config = dict(
    horizontal_flip=True,
    init='trunc_normal_002',
    optimizer='cautious_adamw',
    beta1=0.85,
    weight_decay=0.07,
)
Rows from block 5 of a small multi-label image tagger, named by matrix and row number. Rows with one number belong to one channel. Each number is 128 + 24 x the weight over its row's rms, rounded and kept within 0 to 255. All counts start at 0.
After each channel's rows are labels from the 100 images, of 14848, where the channel reaches its highest value: "patch colour" is the nearest of a few named colours to the mean colour under the peak. Only what is clearly more common there than usual is listed. The data: photos with spoken descriptions (Open Images, Localized Narratives).
# convs1: grouped (8 groups) 3x3 conv (model.blocks.5.convs.1.weight, 384x48x3x3, each kernel summed), inputs within the group 0-47
# convs2: expand pointwise conv (model.blocks.5.convs.2.weight, 768x384x1x1, transposed), outputs 0-109

convs1.136 [104 129 134 131  93 116 115 118  98 113  99 114 130  78 132 110 174  86 129 102 169 128  75 101 133 133 128 132 101 102 129 107 124 104  95 109 114 180 119  94 150  90 111 139 121 114 133 122]
convs2.136 [122  73 145 139 148 111 128 128 139 184 126 133 126 124 152 111 125 177 127 130 133 130 147 122 112 126 136  91 125 126 158 147 130 128 137 128 167 115 103 117 169 106 131 127 131 129 129 136 135  62 136 133 127 112 125 109 124  85 146 134 162 141  94 128 122 105 118 161 154  75 131 116 144 115  95 132 124 125 136 128 117 173 121 125 104 115 136 126 132 119 124 107 159 152  97 122 137 135 127  92 129 128 113 128 116 125 122 145 129 246]
patch colour: black

convs1.335 [118 153  98 137 128  84 153 152 185  69 129 144 128 128 133 146  83 149 128 130 110 156 163 152 130 144 124 121 127  83 135 149 150 142 124 132 162 187 109 102 126 142 115 128 129 141 147 128]
convs2.335 [ 33 130 135 129 145 107 180 128 125 126  95 133 140 129 115 131 130 128 125  74 134 128 122 146 120 139 120 128 115 128 127 134 117 110 192 127 126 180 123 126 113 114 146 143 126 129 127 130 129 124 128 127 130 129 198 130  44 120 112 124 124 120 108 131 125 178 138 101 150 120 127 109 107 135 143 132 127 120 133 109 125 127 131 111 112 126 142 131 161 130 182 130 128 126 116 116 128 120 120 128  99 128 115 157 127 126 140  86 128 184]
patch colour: grey

convs1.233 [127 124 111  77 120 128 113 138  65 116 101 104 128  97  84  73  97 134 113 129 101  86 121 132 116 127 131 112 129  77  93 132 114 149 100 107  89 128 137 122 114 131 127 152 128 102 119 128]
convs2.233 [131 187 127  37 125 125  98 126 188 127 127 126 126 125 119 132 133 119 127 127 128 125 126 129 142 122 130 136 129 141 202 153 119 105 142 126 128 131 129 128 137 126 127 129 132 144 129 132 164 161 119 127 126 126 126 128 129 126 136 128 155  89 120 128 138  58 129 125 122 150 106  88 128 129 132  84 182  79 134 122 125 121 120 128 127 167 119 130 127 130 135 133  98 129 147 173 112 100 126 131 132 120 127  15 134 120 130 118 124 115]
patch colour: brown

convs1.235 [146  75 116 136 133 145 109  97 146 136 118 112 128 122 130 152 132  74 126 130 146 139 128 149 118 106 126  68 124 124 150  97 167 128  90 116  85 125 144  85 157 127 167 103 130 160 100 128]
convs2.235 [120 124 131 144 136 107 107  75 173 132 148 123 128 120 120 137 165 151 151 114 141 153 133 128   5 134 134 127 193 190 116 118 137  92 130 128 135 172 127 186 126 128 133 130 158 103  87  64 134 133 100 129 124 124 119 199  70 132 168 119 134 125 109 127  91 177 107 130 169 147 133 128 136  63 131 130  96 129 117 130 148 129 115 138 128 129 128 125 125 135 127 129 129 129 128 126 139 115 138 151 112 126 116 118 128  93 155 124 128 128]
patch colour: grey

convs1.237 [ 98  81 153 111 134 123 112 132 109 144 145 152 128 113 104  82 104  84 126 129 136 113 128 135 174 126 130  56 130 163 130 122  80 140  89  94 130 128  99 112 144 128 131 140 128 133 103 128]
convs2.237 [ 66 128 130  73 174 128 124  51 136 168 146 121 130 107 127 126 117 123 123  87 127 129 123 129 160 126 139 131 106 115 151 133 135  91 137  98 130 133 124 190 141 129 143 128  79 124 118 103 255 129 142 158 123 137 141 183 122 128 123 123 151 129 107 128 128 154 110 153 127 130 116  72 106 111 129 117 123 127 121 124 137 122 128 139 129 125 121 128 127 147 136 125 133 119 110 127 138 137 128 138 133 128 140 137 129 126 131 127 131 104]
patch colour: black

convs1.352 [ 56 132 140 126 127 128 110 127 137 140 157 121 133 139  64 114 141  56 128 142  85 119 128 118 145  94 128  91 124 139 130  67 111 134 131 127 108 128 129 125 128 155 110 130 133 135 144 139]
convs2.352 [168 129 116 113 132 113 126 125 128 150 122 131 128 128 121 141 131 114 120 123 124 128 109 163 128 130 111 150 144 122 120 129 149 126 140  50 129 124 126 135 104 129 100 116 148 138 130 181 146 201 144 182  87 142 126 136 127 126 134 128 128 115 164 128 138 145 132  90 169 130 116 128 142 100 134 127 131 132 111  98 131 119 120 128 145 123 144 121 128 110 143 143  96 123 128 129 126  78 140 129 123 128 117 131 115 115 114 154 130 119]
patch colour: brown